{"arch": "mlp_mixer", "model": "self-supervised image encoder", "dataset": "photos of plants, animals and fungi (iNaturalist)", "train_examples": 155796, "image_size": 48, "crop_scale_min": 0.4, "horizontal_flip": true, "color_jitter": 0.4, "method": "simclr", "norm": "layernorm_no_bias", "norm_position": "pre", "hidden_act": "gelu", "parallel_block": false, "inner_norm": false, "moe": "top_k", "num_experts": 16, "moe_every": 1, "expert_mlp_ratio": 1, "experts_per_token": 2, "shared_expert": false, "patch_size": [4, 4], "conv_stem": false, "layers": 6, "width": 384, "projector_hidden": 1024, "projector_out": 256, "projector_hidden_layers": 2, "temperature": 0.3, "residual_init": "none", "optimizer": "soap", "beta2": 0.95, "learning_rate": 0.0016, "beta1": 0.95, "shampoo_beta": 0.95, "eps": 1e-08, "precondition_frequency": 25, "max_precond_dim": 1024, "one_sided": false, "adamw_lr_other_params": 0.0025, "max_grad_norm": 3.0, "max_steps": 14500, "batch_size": 128, "epochs": 11.9, "lr_schedule": "wsd", "decay_fraction": 0.2, "final_lr_fraction": 0.1, "warmup_steps": 1450, "weight_decay": 0.05, "adamw_weight_decay_other_params": 0.01}
Rows from block 3 of a small self-supervised image encoder, named by matrix and row number. Rows with one number within an expert belong to one neuron, the router's apart. Each number is 500 + 50 x the weight over its row's rms, rounded and kept within 0 to 999. All counts start at 0. Numbers have three digits each.
Before each expert's rows are labels from the 100 images, of 14976, where the router gives the expert most weight on average: "responds to" is what is common among them; "colour at peak" is the nearest of a few named colours to the mean colour under the peak. Only what is clearly more common there than usual is listed. The data: photos of plants, animals and fungi (iNaturalist).
# router: router (model.blocks.3.mlp.router.weight, 16x384, trained with AdamW), inputs 256-319
# up: expert up (model.blocks.3.mlp.up, 16x384x384), inputs 256-319
# down: expert down (model.blocks.3.mlp.down, 16x384x384, transposed), outputs 256-319

# expert 12
responds to: class Aves; phylum Chordata; order Accipitriformes; family: Accipitridae
colour at peak: white
router.12:450449531447594470515470535465492426525615523444397508472573516502480522464488557471495409498524563579442494466529493394472416530447562464528487437554446527458507478440574521523431459543500501
up.0:496428406569505468503505512530494465477584493425518521485517493526531564548528544469471506438531462500450475495548525468459500521482462476472523482466477529494432567443487545452455470468645477
down.0:592503558504523477505546515596533482427465454410447420460393521459499478503495470490452479485454442556514469589397479524490513491505377465518445487472506511547456555460478469507519536495397512
up.1:494491543453470444487543573532625466474553458521577548598543494500402523573505576529413462564533506426503460590511555520485515467499441540504440560527486515490490480473462499382503562455482469
down.1:426509544494508481490516470472478498566541399530617479487480526544508534505455428502494599571499451469465533501415530489610492537575508522459423523479522471518559508472431468554492375550516361
up.2:475443493434606461476462472528577382562624499563499507514419562449557591493532556543526442518456490525589481459530534488514512569501455501399542559549481512496433560509494562464455519536512462
down.2:558515422493483478486523404477410495453489478536471493541483441472508442474473445516458588437498497455457545574530529435503465479485542582531503453450570460490564336468461471480578480537493459
up.3:492529474546583503496532493593602553558447566504405494434480526501554427524518500484460508489573472456477527510403432492549410562553506554549467535480505500481426516485513482451429463483554496
down.3:459508511492595465483517540523531417550492555491427422490382508468553468518434476513530504523455469546523465481490488418464459589501507455515460476403456525525491520515637521458448427472518496
up.4:488493523478479492529478479515505581536436526565519554480443509414455555429513543539539448535549551522582530542593526484440535501517509559519518538431534521515439433574523478546395491549429568
down.4:460461499510491523441321515536510425541483464508479525553535483527532424595429554508389504529577462524425514517464505615549561536493558524508496555463484425565535488563595515541508434492541524
up.5:545552562513530493571510510396477517588458515479444466544448528462545581562436523484510541514540478538623493487527440639392444472493523554523541531533390497418451478437567458470544486598533477
down.5:549503415597423601461413613524568493501475481538588534521470495552530474524535522471490519463531467496541521525469473513422568430634503493528448401528503503569513535476556424509514526490525471
up.6:590477470578426499565523492516431551530522447475477482530541500483584537458554503543504574517461477451497466515586462486468492522490561453459537644589466524545498396471537559551559505523565572
down.6:382457432390510535467532574479573442467569472531463439565492556520506528458494529469505482514460519501520516460470485466498479515466491520378450547448424486632450443559396458450499448523505566
up.7:493531550561458558609459470498540537521383498391495516520555586452513547469534477491445480510487449508458534412398612515479385388508498528601444449541476554480480533487515400552488475448580447
down.7:575490579398575475494487627557448512549544479504519444584434506537537428547467581454548453573515522485542582436554435484504573500496526524567515472465506530504465475618506469553606590463446503
up.8:612557487611575499506559461521501515476477506481485442472476577493543519478580504496540541480479472525482548517542485505501479443479517484600409454496453496518452569445546522439430573521594503
down.8:471441498450493479503554512513528534461417512488535519389501479531462603503514518519418491479537497461556524478556475623490521489485484449448563465538474487477488465554545495508516515581437527
up.9:584414501507450506437462495495487496502480515547544519423523491478491503482452527469527522530474456510486417485444511611596632526583525549521412534547386498453421487507549514501480488449405459
down.9:505521481505504479462494501498480558466515496485556562614477544537565488522431487482489484561456529488498478519512478508587470499568494501449461569502497430483473488540455492536491632481460493
up.10:625444467493563483499530420585469413499535483546510439500548523531539540587581585565469502531517470424488497459554526365465437438423491472481510459476468435463516595460523462405564406446485457
down.10:540589403550560503532494547473537499472539535550418448496463334429497381514517457529450545559448574482539502522501528430467519478481507459516551511523478428521584579458459528468492486496471570
up.11:488453490445424424394469511530579454562562444536541537524501481485481393477515556469472429499532535477539459616468497583521486572528429434584491526584487574583596518576454489505551542577444510
down.11:484486515505580536528473514477547533496620508558436521553531550413531612537451471512569438564546417462581485601543542536555566510526571530489520600511517469483546436481519489518516466506583486
up.12:394445452514533472480555491493563484463539468611417554589499500545449508536425454526576483548559539534438475497486630594471491459458466439354528528516485459451478417490448501588541637628495530
down.12:496456505463506520448438469604483440510456569459508511496483446502460557479534461552496524457475618467519508403498400458548492484569551476599524459483520531503543587511532492414468447377537522
up.13:498557544486454518454413522480498447493498525442493570420492543555480495426479507486484537509529448512426470594525494490569525549489548572535468530473498402515494484528464453483513448482535470
down.13:490505488515512521513556541444528542553557481547434452465491496478570518444561547453532462556562463473528543492496548457536497497520535499439465494580515548565491498527515521401443572486584482
up.14:552485427527532592563468434492559522533548519558508519489534463531430444534461577503482474502558502562480552538525542514595460475427482489434504555576425457532617462509452456484565428495481499
down.14:478539475473548467461483572443508466484550452536523502483571498413465446551518470527487378604461434543501471482472533470468531530479473517538447441472474549514425557521517466475556474545486434
up.15:485499454503499423437513491566447480543570500486437505425475576535550427432541551496470450547572471562487586387475550549428438524508530541508513480545468490448561605487544483385532481543548448
down.15:557451452496536539481556533499537476502455404566490402544469475402597486484545448512424466385569539450500426601558446598486550473522518519484531500400470607519511455535538463552489432466498426
up.16:566501581461512452554493493501586514560534420437574423527510443593468425508435570514494531467534425463479444427511506584528521453578418464564526443543579470480473470494563507552363449506577469
down.16:513453479506482504437464544447538490482598412559598501571468626409470469525524551489458502514535554523500551412436485533474466457489505475450497463449495472528514583525447520580464472509480483
up.17:504594502536509498436571446563469585567526454501536535513428415533472565460526561453452530411602568470504457420402638538528542473470516527391510479477553528466451506538504444457524415511481474
down.17:397473583502457517503506517568482527564490557464530386507516443513560496520455568519549535488562508629562455602594560550492459464392460551497549502416512479491458525490502526483438530602458503
up.18:474543530508501487568485479506456500578452361441502443516534524556532573534495516564557413495434473531508386530469521434482450487478469488548572515447477503490436433547560554433505459495498620
down.18:540507561459519414562419526554579477574508611470506580496504557459380509480551466525562535497400551547545545462484476502516581469473499564499524519452464530564487502590438543501482633548541548
up.19:551518509542469528460473468458496549439436436491562518519489542479568480572543432444485515466562573513424466531466480496488548461459495521528488483435459521467475568528539487493445554425449462
down.19:548510482577528418564397425484556458600454486395536514569594446483519514483543487565552506504492468525529557600371507511458419458540508555453502470502473556440559537550545476419484505494522421
up.20:528466557482581565512498426452462435489480563450536565422439537361425420626463480519478518466452473578538513499454563590402597526490480493471531498443455406515446509405456537574614560483580436
down.20:486594488466511519396460424607495565515565497579426438521426478438518483469448491477554487470484553480523538468505512509443441437424475582587500385464466425533467493599473469466466573479479503
up.21:493468573573509493485516550404495475443499529419495506467507427505480492454534500546463519410557448416450539580498530537559493540542611540509470557486507510517490485511480592544605526499546504
down.21:451554412546502440453516544431536491638572536597451449534521515514528576510296422471557474476494379497572569482503519526471418377456495547430494513455508484459549528473494542426542519476546451

# expert 7
responds to: phylum Arthropoda; class Insecta; order Lepidoptera
colour at peak: pink
router.7:639508538651478504518443536490577444476498428511537589494441513626474498519406529498404495437501472511456512465507390523510596500598452453476521536504557574534484546480506510562482484473485446
up.0:525464552528419501433503519514533534492464568503449554524478472469478471500506557524525490499554414607573546592533544497472453432467456567593492482450488519533425515547513526526468429545490463
down.0:500459514507514535459534548514494463568479500489512485493561562566454451392468514618493537449472513454435421553557461568499518470478437502514524571546507492502490477531411552505413452484419550
up.1:483541485501457514456511511519593480588417547506526589453513531493490506545475404485437450507507499503499578562491517479493566565590458552484464638447547477592531560554411544565523447484380471
down.1:564561437558507619542564535475498487461456505500446485508528547526474537555557460481481509501462487436465523487504437598522606576496486414524580468444433560451559561441514481520538564449524421
up.2:592492459544454514617552441486469485505424380494453449486470519393489598511519606453510548464471478530529496374524549483535500435356490473464553442434557519557547538500449470462379497624472461
down.2:497439460555468489545491455504549570464381629441511486547487478476531568483452456536593504494497449504540530604470554393445585476529371532508622521486549513534571457449545530492536506532500566
up.3:457492462535513515545454543453437522461571485557508492412505537426393472441434564514509521537544533532551552518575464548585464584552461469504549520564563489510434384485480593536558438555587479
down.3:478509529540569574466568499499456515401523458580503461468547532534447502543437536478464514424499521464464421534477638486510477489437521464489490506543478481518533512510405461416423510642493473
up.4:436429499461478544417445385566609559521596507479533569516458450484527486534442487497558522485604438476442413447443499366569441480576515532564442543546588494530458528474621571500473501485459452
down.4:555474475509542397467565505460477535607532553477510414533453555432553533485511552498458509400610538461496516447474539458439600477390548514539534452511538427422471472433509459478441489555511565
up.5:513449562532586440503450572499530577499471511520489473498472492512470538527502411532488541422525435562534504539443407495497470536455494552564500468442458530493508470503476554535461514574440342
down.5:508557495474433420554553486494403538513438582570493470482510505442501485526427503483477533475508396541462572519395485435487552483459519550516502412477573460510498496582401527545395520495443530
up.6:496467443398421516522571526521426475497433577469520490485487591528531483540514499521481471430543505428540575514519471564447570539475462460469454403536465546438465474491509463592560510447534510
down.6:512481565456532501472487507459537495466520562466487534454409517467495551545549620540574405517551380416527519526446495586521595479391522526492433441494534466504542511499457442520532482543535493
up.7:448496496456570502497489559486397482440459510470571520568459566469454405472435458477575511536448560538503488536483486496493492458537510516521427422510523579505518620387465478516389393558485499
down.7:481460487459475478538526606523520524421321452493540555551590593426470497495600485505486430444518489494565498499497467510494553486334553542580500536560515455544479460528491500549519554487486401
up.8:534419460400563498519469461467509379559488422529490546466485521477443537576483514608505470512539533475492552557533493478468415530469481463412442499483453502560487534506376500495467502598507405
down.8:549514491535452540527518548498499664494578541514468456522505534522394540425428489532597543437574500475458471492490543476571509581500444497422538519613469446485480451484506502462473476538498518
up.9:546484555550552498527441437468546516575469566440581454534539454447538472466471525507532456577463471478500400458446528530503530576407446484522516470553540526446470505482484391390496576446466441
down.9:484435525447548452543439518477503528486456511479431566400443503493518564473420579474427495534461500594555541499516480491512568462523462526530557427482501515477466593515478484543416524571496488
up.10:410496533522592647449511552437541513424523585499496523536488579522492483493431490454465495431467485535519428503505550568531471423433435577477459479473545473546470576550470428504496565489533457
down.10:482482564517422528543459578501517537530511474541523576585531476452416567565382533505451406574502437403465567529498477503459541476587527470472472486472549461520456513463416598491563407517500484
up.11:412523485530524537532458533510348562480521481490504520499454448591517475545454435535545514494515602489446526488468462457512506493490484440537442454481513502492510375485424479561494470503475488
down.11:569508483480397486566545487383567485510555458637390506481560476564542501442470477473466461461472459515520451487571610531493401450492527444586406565516481601497549517529525513540448455473521595
up.12:517438468511496437413527458512454482514535545498465543419523457375565414542506542488543500546385491559514642457508495475600556532583577553610602504461545398499490470453448474486461470477481528
down.12:523545608530478449429503490415436430593475473590581483501427499503571522417474518457523382486474571442518429432427563497503533458442538504473397478474495492485557529555525472467472574515518466
up.13:536443517492528501461491559501564474543490450560423426408506435489462464482490586517432429429431546501482509609470540490478512486550397473486486402487417543513479465589529471528529588543595603
down.13:503504531449474449475485536472591545525449506517556556507430481505465543506632458453607589448538460439463483486411553437507498494517448527388576518458572438424437524536510523497403502546486472
up.14:580543441475425497512486532452473515474596509525516577563411420478584486488600460564592546599550489418531468446545587551500535487434419543422451573537441484610531525498570538518454599446415499
down.14:464440510390593469496522519516490451497527489491559502572527418418581512598526563425416535552445499501534479465455440532483469487691495457539496468463480494533515471521512493572539527499541581
up.15:458575440409424532562550532485476541461610516510421464573419413571491481579526569461417531540480614472595503480528509501588446465552488512513473493478559628560526436489412551549495517535551455
down.15:547485497464629441531463543506453516468467535584489419562517476440535519569601433499450410492604480449454538527495589497482496471526417506504499535477506567489451532508510500378473510529555509
up.16:500531513615413406530484446483563495501552582463520410454498486507400521501469458449477487560418394556504515581478548509562568510566564564540541453510496534475456547481476448584483505535517489
down.16:560488477549458508536545441466540501479485456524549540496457540468483506488459514505594541561487546457483552390448527511549620534467521485547494561507614466503499481543459514496540568483449528
up.17:455414458467432572513597445541577557512543496532503597556570508526512535441509468542421412434524537484613464553490435521569538481494509416512530535492463472423487502467552506534481499513418518
down.17:447447468463512460493440495428530531504527483429457547473586475505619514458509490499517598483478543432479472490516617519475364473545461539460533521518501510504493468462440515543379580534465485
up.18:449572514554470461509435546560505469445514434505486417449496468532500438574566576601561494540511547596471513457502470485536512450497492477555405574549442490473378378460477519457533471531555496
down.18:455545431433503439533517461559435466514583544467455487553558509458562522523450436551546426475501535537518509509481514492515472433441487504504479480392535543555507484489471502541479529531519492
up.19:506550529484521429467435613409553420512489429514612451481428418504479495505486545437432520447546508506481497523441505425529546540524471424534441397449608556463458488505492525511440574481497511
down.19:482573535527556455559609540544491527449380495507470594527505499509469499478569496524562498511519455406563590531305456555492546399479459507394455514442444531511545506580510612486546478506517556
up.20:563433521452519427523587498520523532509476348445533503491496515508460561408519383559485476581512466522624521451523478561535531514516480550534498439555481426534478535441388442452412470552599509
down.20:448479530428459538488545503507502535570518604445423424526520474542444430501454546405486497390520564507470400472479522452508581478520579396561499508552485518467484509382454385508495541536490403
up.21:533468427471467482481517455546545557557433445432489490533509509529448538521596428505432447500474477503475479480579507528450600450463491497488482469469457559437556575463494441433453487596479610
down.21:473577525533531504553460616541550472504510469497500556533503494471506510461524516469519415458500524455492477492475513469474465641433484427470514426515426573489520526575596506394435557578475559

# expert 5
responds to: order Charadriiformes
colour at peak: grey
router.5:495418456455558469489472455488470471524429548442479525555534503459576459544497532502491545544544490562525444515467502450417501420524504510556501494503457588440464517436494492644487516482493529
up.0:556501586431513459530488458527517499423409569518461486470459544457503465509457495459407507415472566549513521487544547464481628465526487451422580568413573480532425564525520526475466522477539520
down.0:475484583492500468531436512463562428415454386484488447540368492448409494546487469438535503518501462579528488571525460473483418479493445505496521450439477548523487477419457448480456450516546490
up.1:521505379500442476549567510477430544530411473509472507623405527475422404496565554495574483447565540445539487370523469499573472396528521471479492473515377450450452468504626520417467375424517544
down.1:534506495542530550483473509545500597475446549543461576541507513431541535409528505537552438473595505490476557509564515509523522616498445520369467593425513455477476395445422553511500579470428499
up.2:447547610460557541533494500565464466457499442525504449562551471509479441426552440435512437574593481527455461506491516453426547544423570554586515486540535480529432562413482571437496540457459464
down.2:451586582577546480460552563524535605464423503480410472511469474541525439533543551531509615490496550425496504529559464458410486488441519513463507441517483434614476424563531494462516348528536549
up.3:465604531487570469458560458518549505450555535515452542524429432487471545500493453592472499482495480526502496487560538456507427462468460443427524442517561539532553412533572606461532428518555448
down.3:531449541460470518360506440461498505494555489512505581372482497597486506535428483524529496430461525514498569493438422518505573540519494429527475526504541453521493584487473522461435532463523486
up.4:492492414519431445503527484499533493466440491563522468406486478511509544524472397521474472438509474441558565420469489530450528491454509394467545516448547443463508453560504467484481560418536460
down.4:452564489577533488510400442558501471583584463500484551532549560526561475506500423439454532498392537575457459505492524499493559475565431533486464482465440566543523565503481586477436518427569560
up.5:458421503528591511449369456521403417487507484470472551519509511443590499549430514470396637570525535536463471498508473527487436537527569452573537512473385494451479396441489494552533472551463443
down.5:578557553431570559491549545620545465482521459526623477497440538451529455474532466440477418495527460454517465493582477514467513455509588417495468433513535536527527469526550466547499499435459430
up.6:478411480544507425453508549556507516405492532493430431517449563495432548426529508540467471577543475551408575470499575596471483566551489503396450503534586477498508517546479433421451573500562456
down.6:548399463428493556540463537463552472523473516540505480485412449468477551625489449542469538525381448526471529492474573469470576400545533425495558509526505514524515496544474623544564500402550524
up.7:498464466478495536603568429426450502510541525562464420450482578509538466478490490495587516516535516472492456477505497492463574531564509402496511527490605491486488484486453520475557508525542425
down.7:570566539468433495497466598466475525515504521499515469448544460495446528495484492536347508546542586516525451520490577525485478450463541513425546526507599449473583498538434441541473548540552498
up.8:477478473506614442475523579561438511446508509425551508421528527550525509412480492520432554418471509415443370442370523423495608399580568522519562544549467485562556415519434486426500467523529503
down.8:482514447511502514537459543477515500506531427542483489537392544503490435438442463450584492614471518562640393559546482448411481513538580469498554479541477535544413505428440522417471530444556514
up.9:485530492524530465556490417450435537506359550514474459440480506435511484558535478511524527531433556457506457577532435463502463506419532523524550473486452460640453635521417426453476443498487496
down.9:453433559465420578518537514490457485421584555539528489496537515579509429511534533523459522434433557504579568485444502495479517500584567528452410458479482503488418473479533508493536482460472447
up.10:570459440491490519441527526523531443494578471515508420482400444558449556483503432536467598554484482561448500519548499512384578569505551535481573376522499420435502488494575515534554525529501570
down.10:475536486603577458507509483504516638517438531491453532499427580523516444476446552498499488464555483476622488490519488490481589441536523512559489597430489546427481349522418544538410512538446504
up.11:473445453567484486482467479504563567451469471465550445518607500456549542517502520549496446442520484541503557540462475543427514414448534483622558508471464459441518475412645452552519456578452458
down.11:503547511557547468529570502537508595480407453529449469452613460511527435487487433451470504491515511453519505495551525407473465566430452565481541533527477512432365456580489508573445510645484514
up.12:586530489539443524542473502530589475374539390565415540539512480543578451518529403533508531456478580485414466470577469443436465453547402546553492506546552476522457520534591376499525519520448508
down.12:431464531478510469539375439440524472555520571378522570472471456459544605494464474512478537528487522535458521516489561517517437503463563457494516528504526486423519613508425578527450508532545359
up.13:516494409502517458479543542513541478457504478552461458525546509518553519522483505432601472574480418498503563462480503532466493459491483565570423524504513580493502439564465525569527515488510443
down.13:490476539555506522472519574501535385392567533451471511496499439561475555481518494522547525421560503492437537614482445448502563553543489487486456563518444532527485507474500480462529358372474527
up.14:499527549508387537500496531533491471491568478587438526514536517482448518493500487501522448521459481441532481502490468513563568547518560582439458508502574564486573505439482519471591453455457465
down.14:565532470438521481426483471520524553435565521533472524542458493485475439522544542442493503482529508534556464490519592459490425520567455468438536568526422445575485490485422512481488563531462406
up.15:570457531641478524529589408436497468567555469532461487563501520613479463453457425519555462553535434539531451511512439478425500463526396563531578421549550492549570598459446523493558518455507436
down.15:583518528434529566444505481540487619490442481416477572465471504428479413474438486476578485481527506399521480484506487515428509473527536457504474537543492518590474444499523522518516499528549526
up.16:491471374518579537506428512478481445463439561544486470519534447513539493525567454521492449508525534490506537400487470462535488567523402498465578516483457502523545522533429524425577533525482481
down.16:479521439484482413508468485435482511534478438428550531406567489535505545502504585430543517378499500548508427553432514579511576511456537485497550485544439538458542508517502540476502560494416608
up.17:549586445471534449538499508455484408530505545477493470457376421448515355532525523495500538461412462487470547508497464434485546586492612553533496489491428526517473457473533612504340453460533414
down.17:438451550441382402506344498491454595460484561508557539522452545508565485582676500373502517438500518554443458492532517432614443437430532505418500513431480484513562501484460485496485494516542518
up.18:503650488506477481475478404461469506489487547525552505486579531505512496451538537508468568535539479438465381529447508505533467519505450467511443521497440546450472468470502503474513411488494499
down.18:584558467568482444429526531498449446544455495412543570513499461447435576522409435487546400422474541470482595629514593559499514547514532466573582540437491486522548542558526460445572549415430489
up.19:406434487447557464501553513548562342526491456494471534574430448519462461477468499426493475456563529494542616564533404476558511467525393482492599492449467547470547486514510545573470513556452557
down.19:468522512486486596542622513601549544447533457488516519486582393555474514532518521558583423491497492614457504502555589526514505489427511504385522415537483541573475437492464464509459565529433487
up.20:454504508607447428467489559490486435515516475491480579468403462511456411507492506565575507503432492502607600546521524534438499493566517519514561444602483474378485523478401527507519431503526547
down.20:549502515457549441497417509626437526515524519527427511442546600606439484494507532483473476470534501548513466475493524527475487435495377427467474587509487469492596362492576497506476456550456485
up.21:496561457498499433580445364514466542518528469495574553421487536442493481489485495531464558525490483490536523507432565516480513533525430441507475406473471525578456612492492525522501464491425457
down.21:460490553603536508590455492585550534499480501492517473480429422453430592509458590642590532525471450434434497455532640528505475434508515495476506496449499519372450504536515499477493487454471597

# expert 15
responds to: order Passeriformes
colour at peak: pink
router.15:580429439536508447500495484483585490584551586483606563508437449587516481512452454383432458431505479531491502547557582562550539568559468452412480470477448486588532430542444539542468516469531523
up.0:614514538504582558556401487484448540540507423443444489381499481487465448573457610469428488521441423464528354592541588531559473373577504550463541445472451427472598503479551500511512486539637496
down.0:546453466508495491607503558534587470443502535625529491560517463565385609451529504522484428435539488514489565419452435421449548569451556464450442478455411438515482555537399544421456507568527533
up.1:399509545403496558526476434480463453385412464458466489479420509510489536539450463509497481564466501519488581453468595453524495528631503499552474459558590528464419494470527490550479480491446429
down.1:532565458609515450592509485446488461527486509421492442496452535514462547499610579495481576489467538473496510498537461537486544516509513511476455562478444542478538478482567565556492515495462474
up.2:484537605443537434418486540442545450555427544524577513493569492477473600433465453487429477470464491531466509487461492550577499493470483511485560465510508502521482461486552503582431481519497525
down.2:414493543512529477533460449529522501611526411537474493491508502554513507596515528484570604482553545468491500451626495459520491484570516499669409549459498446515477501498524512552510502585450541
up.3:492512491439541493430413425460516503474417563495559475434437470496610458413407429542561539483432428550605542498504407478536533457561545420581517508588522515440506509475507518492433474587607551
down.3:475471430472510552466493460511419457551510411478410474466537531515478467562577512537592523467560491448592426625477396471600401502544466477507482446579610507531556553488485359526548598532500548
up.4:510500560486545510505514475422387477585534497481461554567467542519502470556455445459526511541518513477466470523540468472449506426459496454500490519595487548438492468410445525480557488503518497
down.4:541478514497435519494527394451484456478477500445483524472516495399498568496431442497433509437488446612516478411373580442548460501504514479590573568524483603518470544547529553501445489453608453
up.5:498565498530449495352505457402611517584451416618514536547445517509505511428454471478464568445485494492376563557462553520421507507502425545478487440507515488523551557517539514543479476413498509
down.5:476542386552583581488388468542466510479557697483484440504561527500450483534493563510614437555528537482606439531537407405578431601494454494533546528517497543414477467488533506507423537462510491
up.6:482512547540505444512447437523554504433585520530491560508554515451460509445494497494418460603542470492525430452442513547530551521529536453493501428533484463544513441508578491552536487553502492
down.6:486446497474502554404523506568441448557554581464560418565462350459514577528506537528565530495575515590488440527530542535508422571434521479520488487504541577611476511488393526469522460517517612
up.7:593647493436601526542473562439509429516527502532474517489489510495575509485472579487462432579405482522533365586511512492518519600502491460518500505573459533471497499497556577481441506539501455
down.7:487492487500440471561479513489481562498538388529541481567458465516538473421419534483564579333538388450545615367512513495513510439580530423512541522525500403525548479444543495470540438450619447
up.8:497553464465529532430489487503489431518471459487537565543566426409487524491357453506477460550510365509537549489575588548532452501472505547532472420521469510419581515517602545465544456549533461
down.8:429505458523506572481468588501465490543520555532492512457450535548580477545515486442533478515518476478437516507436543520408375457587528518533503471476458518434500538475459586495457478421425429
up.9:470473471539537484493556549527458599427458480521522528532495526516444481527481519470496624550456456620579499463550477382511442465571527496534511509442626539512454456549448490509613395444420478
down.9:582515487532435548521578483508466551526567571445358495513436471500575460514421456477505578484494462456476574467510451485476509452437473516513393509536558577490550481502521482564528478442546533
up.10:469546470414400543528464589453523518536538558558486471440596580411548477471539483460447488479506601447484516490482476567503514475439526566481495549426529511566524464516502500485526510492529557
down.10:508498544458614392587526488518521601523470467476536521507500474509462563493611476558469536459522517612460477549555484430526520497488485488460541515469524445489596497542524494531425356537402542
up.11:523611421602520525529463511538452417528495537439484495411481420571552589451598520453466471522424482531415483454440462599471514490413551441618591479457497411492515522482396593508464600517510435
down.11:548482527445488521500539427508497490568502502482609526411586513501504386495519465545511533466457527611501452532480512483561398408459481469534441475498532467414498526464481471446572435448521453
up.12:501531467510421524643563538520435518552519533540446488510563410508561475568449435583570491586539517503432468455464591582484505443449493521502444527568452577521508576497538541462501433466537536
down.12:523519474490458472486459499587506455559419623484627535490533529507502477575582533409463487462440551563458468445500415566599519389510616490538529429479529488472574458508487476366509468431476453
up.13:389505495469547548472522465460524553487456537483542416529430487461563474537560508511483479482469550487514580427480528524440440495575473512515495485552480408463485486631548531519511462483469481
down.13:505474408497577561417569437500587489511508574468476498503556568507579479518564590412600548543524529466544523533525503505477550444410557557587481480500444419456515507536469471564548533493563465
up.14:509467507497524518503518475616432483486523521476420480555572538486483446589484507508485409534440552514459540519453508476478382479474485437499581460533514551542449547510562506474504553541394464
down.14:553591544552503478477474479521482542533514481401488543482546594512474458511453490547604534456429474643520554406462549552503458496574467431465455472485507474493522502507497563402496461463476561
up.15:535507470493517544539457543446413453465483451521513487471555419420499471474523486509538516431503408535534473519465520514474438465402552520473517493496426553506491483496538554446467488456587428
down.15:457465466421544479512486523473560551568517432461479583493492554480455537545472392408491538500517539598526452526455503560480423479491507459552573413493529493572536435444563459492604486526525465
up.16:525552522516519597382497476542432423493441491514479516526556458491496490414553478466460428488489490499499465588490490529456504562519492477489447512534445419528567534497429522537448535515553536
down.16:535502532566580458546480482541520541560561475561502510433490530489546450571475486491504446505454438505535477453497519541550462434511474454421485573535433450506446410433487482499550489512481579
up.17:528498473588543484479492482451435473465425486527518453525535525549561588534428456509468555415537528399483345523461478501572503458494499440575556510523512607478494579484604518456532478456592428
down.17:471549501512467401492452561501458497461536471517502466432464484352361389458500518584511416489482472524446536474573436538473489508559475561524557486438549480522444446527497555483568634544529552
up.18:512507503497472465532439512511535477430489446509515508446511498461520552503405509510596472542571405519528443483450382454449445430657513588504419536416523437530527495521507556441480448522552509
down.18:581577457470462521503489592500416509518508512463489547560464447462535594531580553447493516480480550482463536549504610464430580490390569464471576548497581523476480507507544507453504632478538540
up.19:446466553539503586520494514523500456472462472479519482469498572545488449438526549488546636572547518427481426437530532503528472526502485454464574533509492499535528392511516451547500604469674483
down.19:466506545482533507519441475525473576489504569502416578546474499483447551497569517433527519498524399494553571491466539476469556541547599546516469590474528528445556494456524567542479495478517499
up.20:447445525432620482437480448399403525483609534560475473452497501475388485506475500591512642524446517531525561571482442419544506509502557477511487495527460486486542414514502404430468506518534443
down.20:543564463455545434514482528453534440496512425438454464484588526445453575525545520494486439410492584459459512415562586549501480536530484547516532536496561544420524520456523558479396511577575579
up.21:400422433558540504498496516501515492537489434510558499462480470455515538439461472502477571493510551471455497477506483585405455448495518553555493478477552574473452463586507454492446592528505501
down.21:559490443504574437486572502448531478546465484471556445507534510514518464559543541528520496559422458496564485553471484470564595509525416513545418464559470437475494496503487501500522438494452479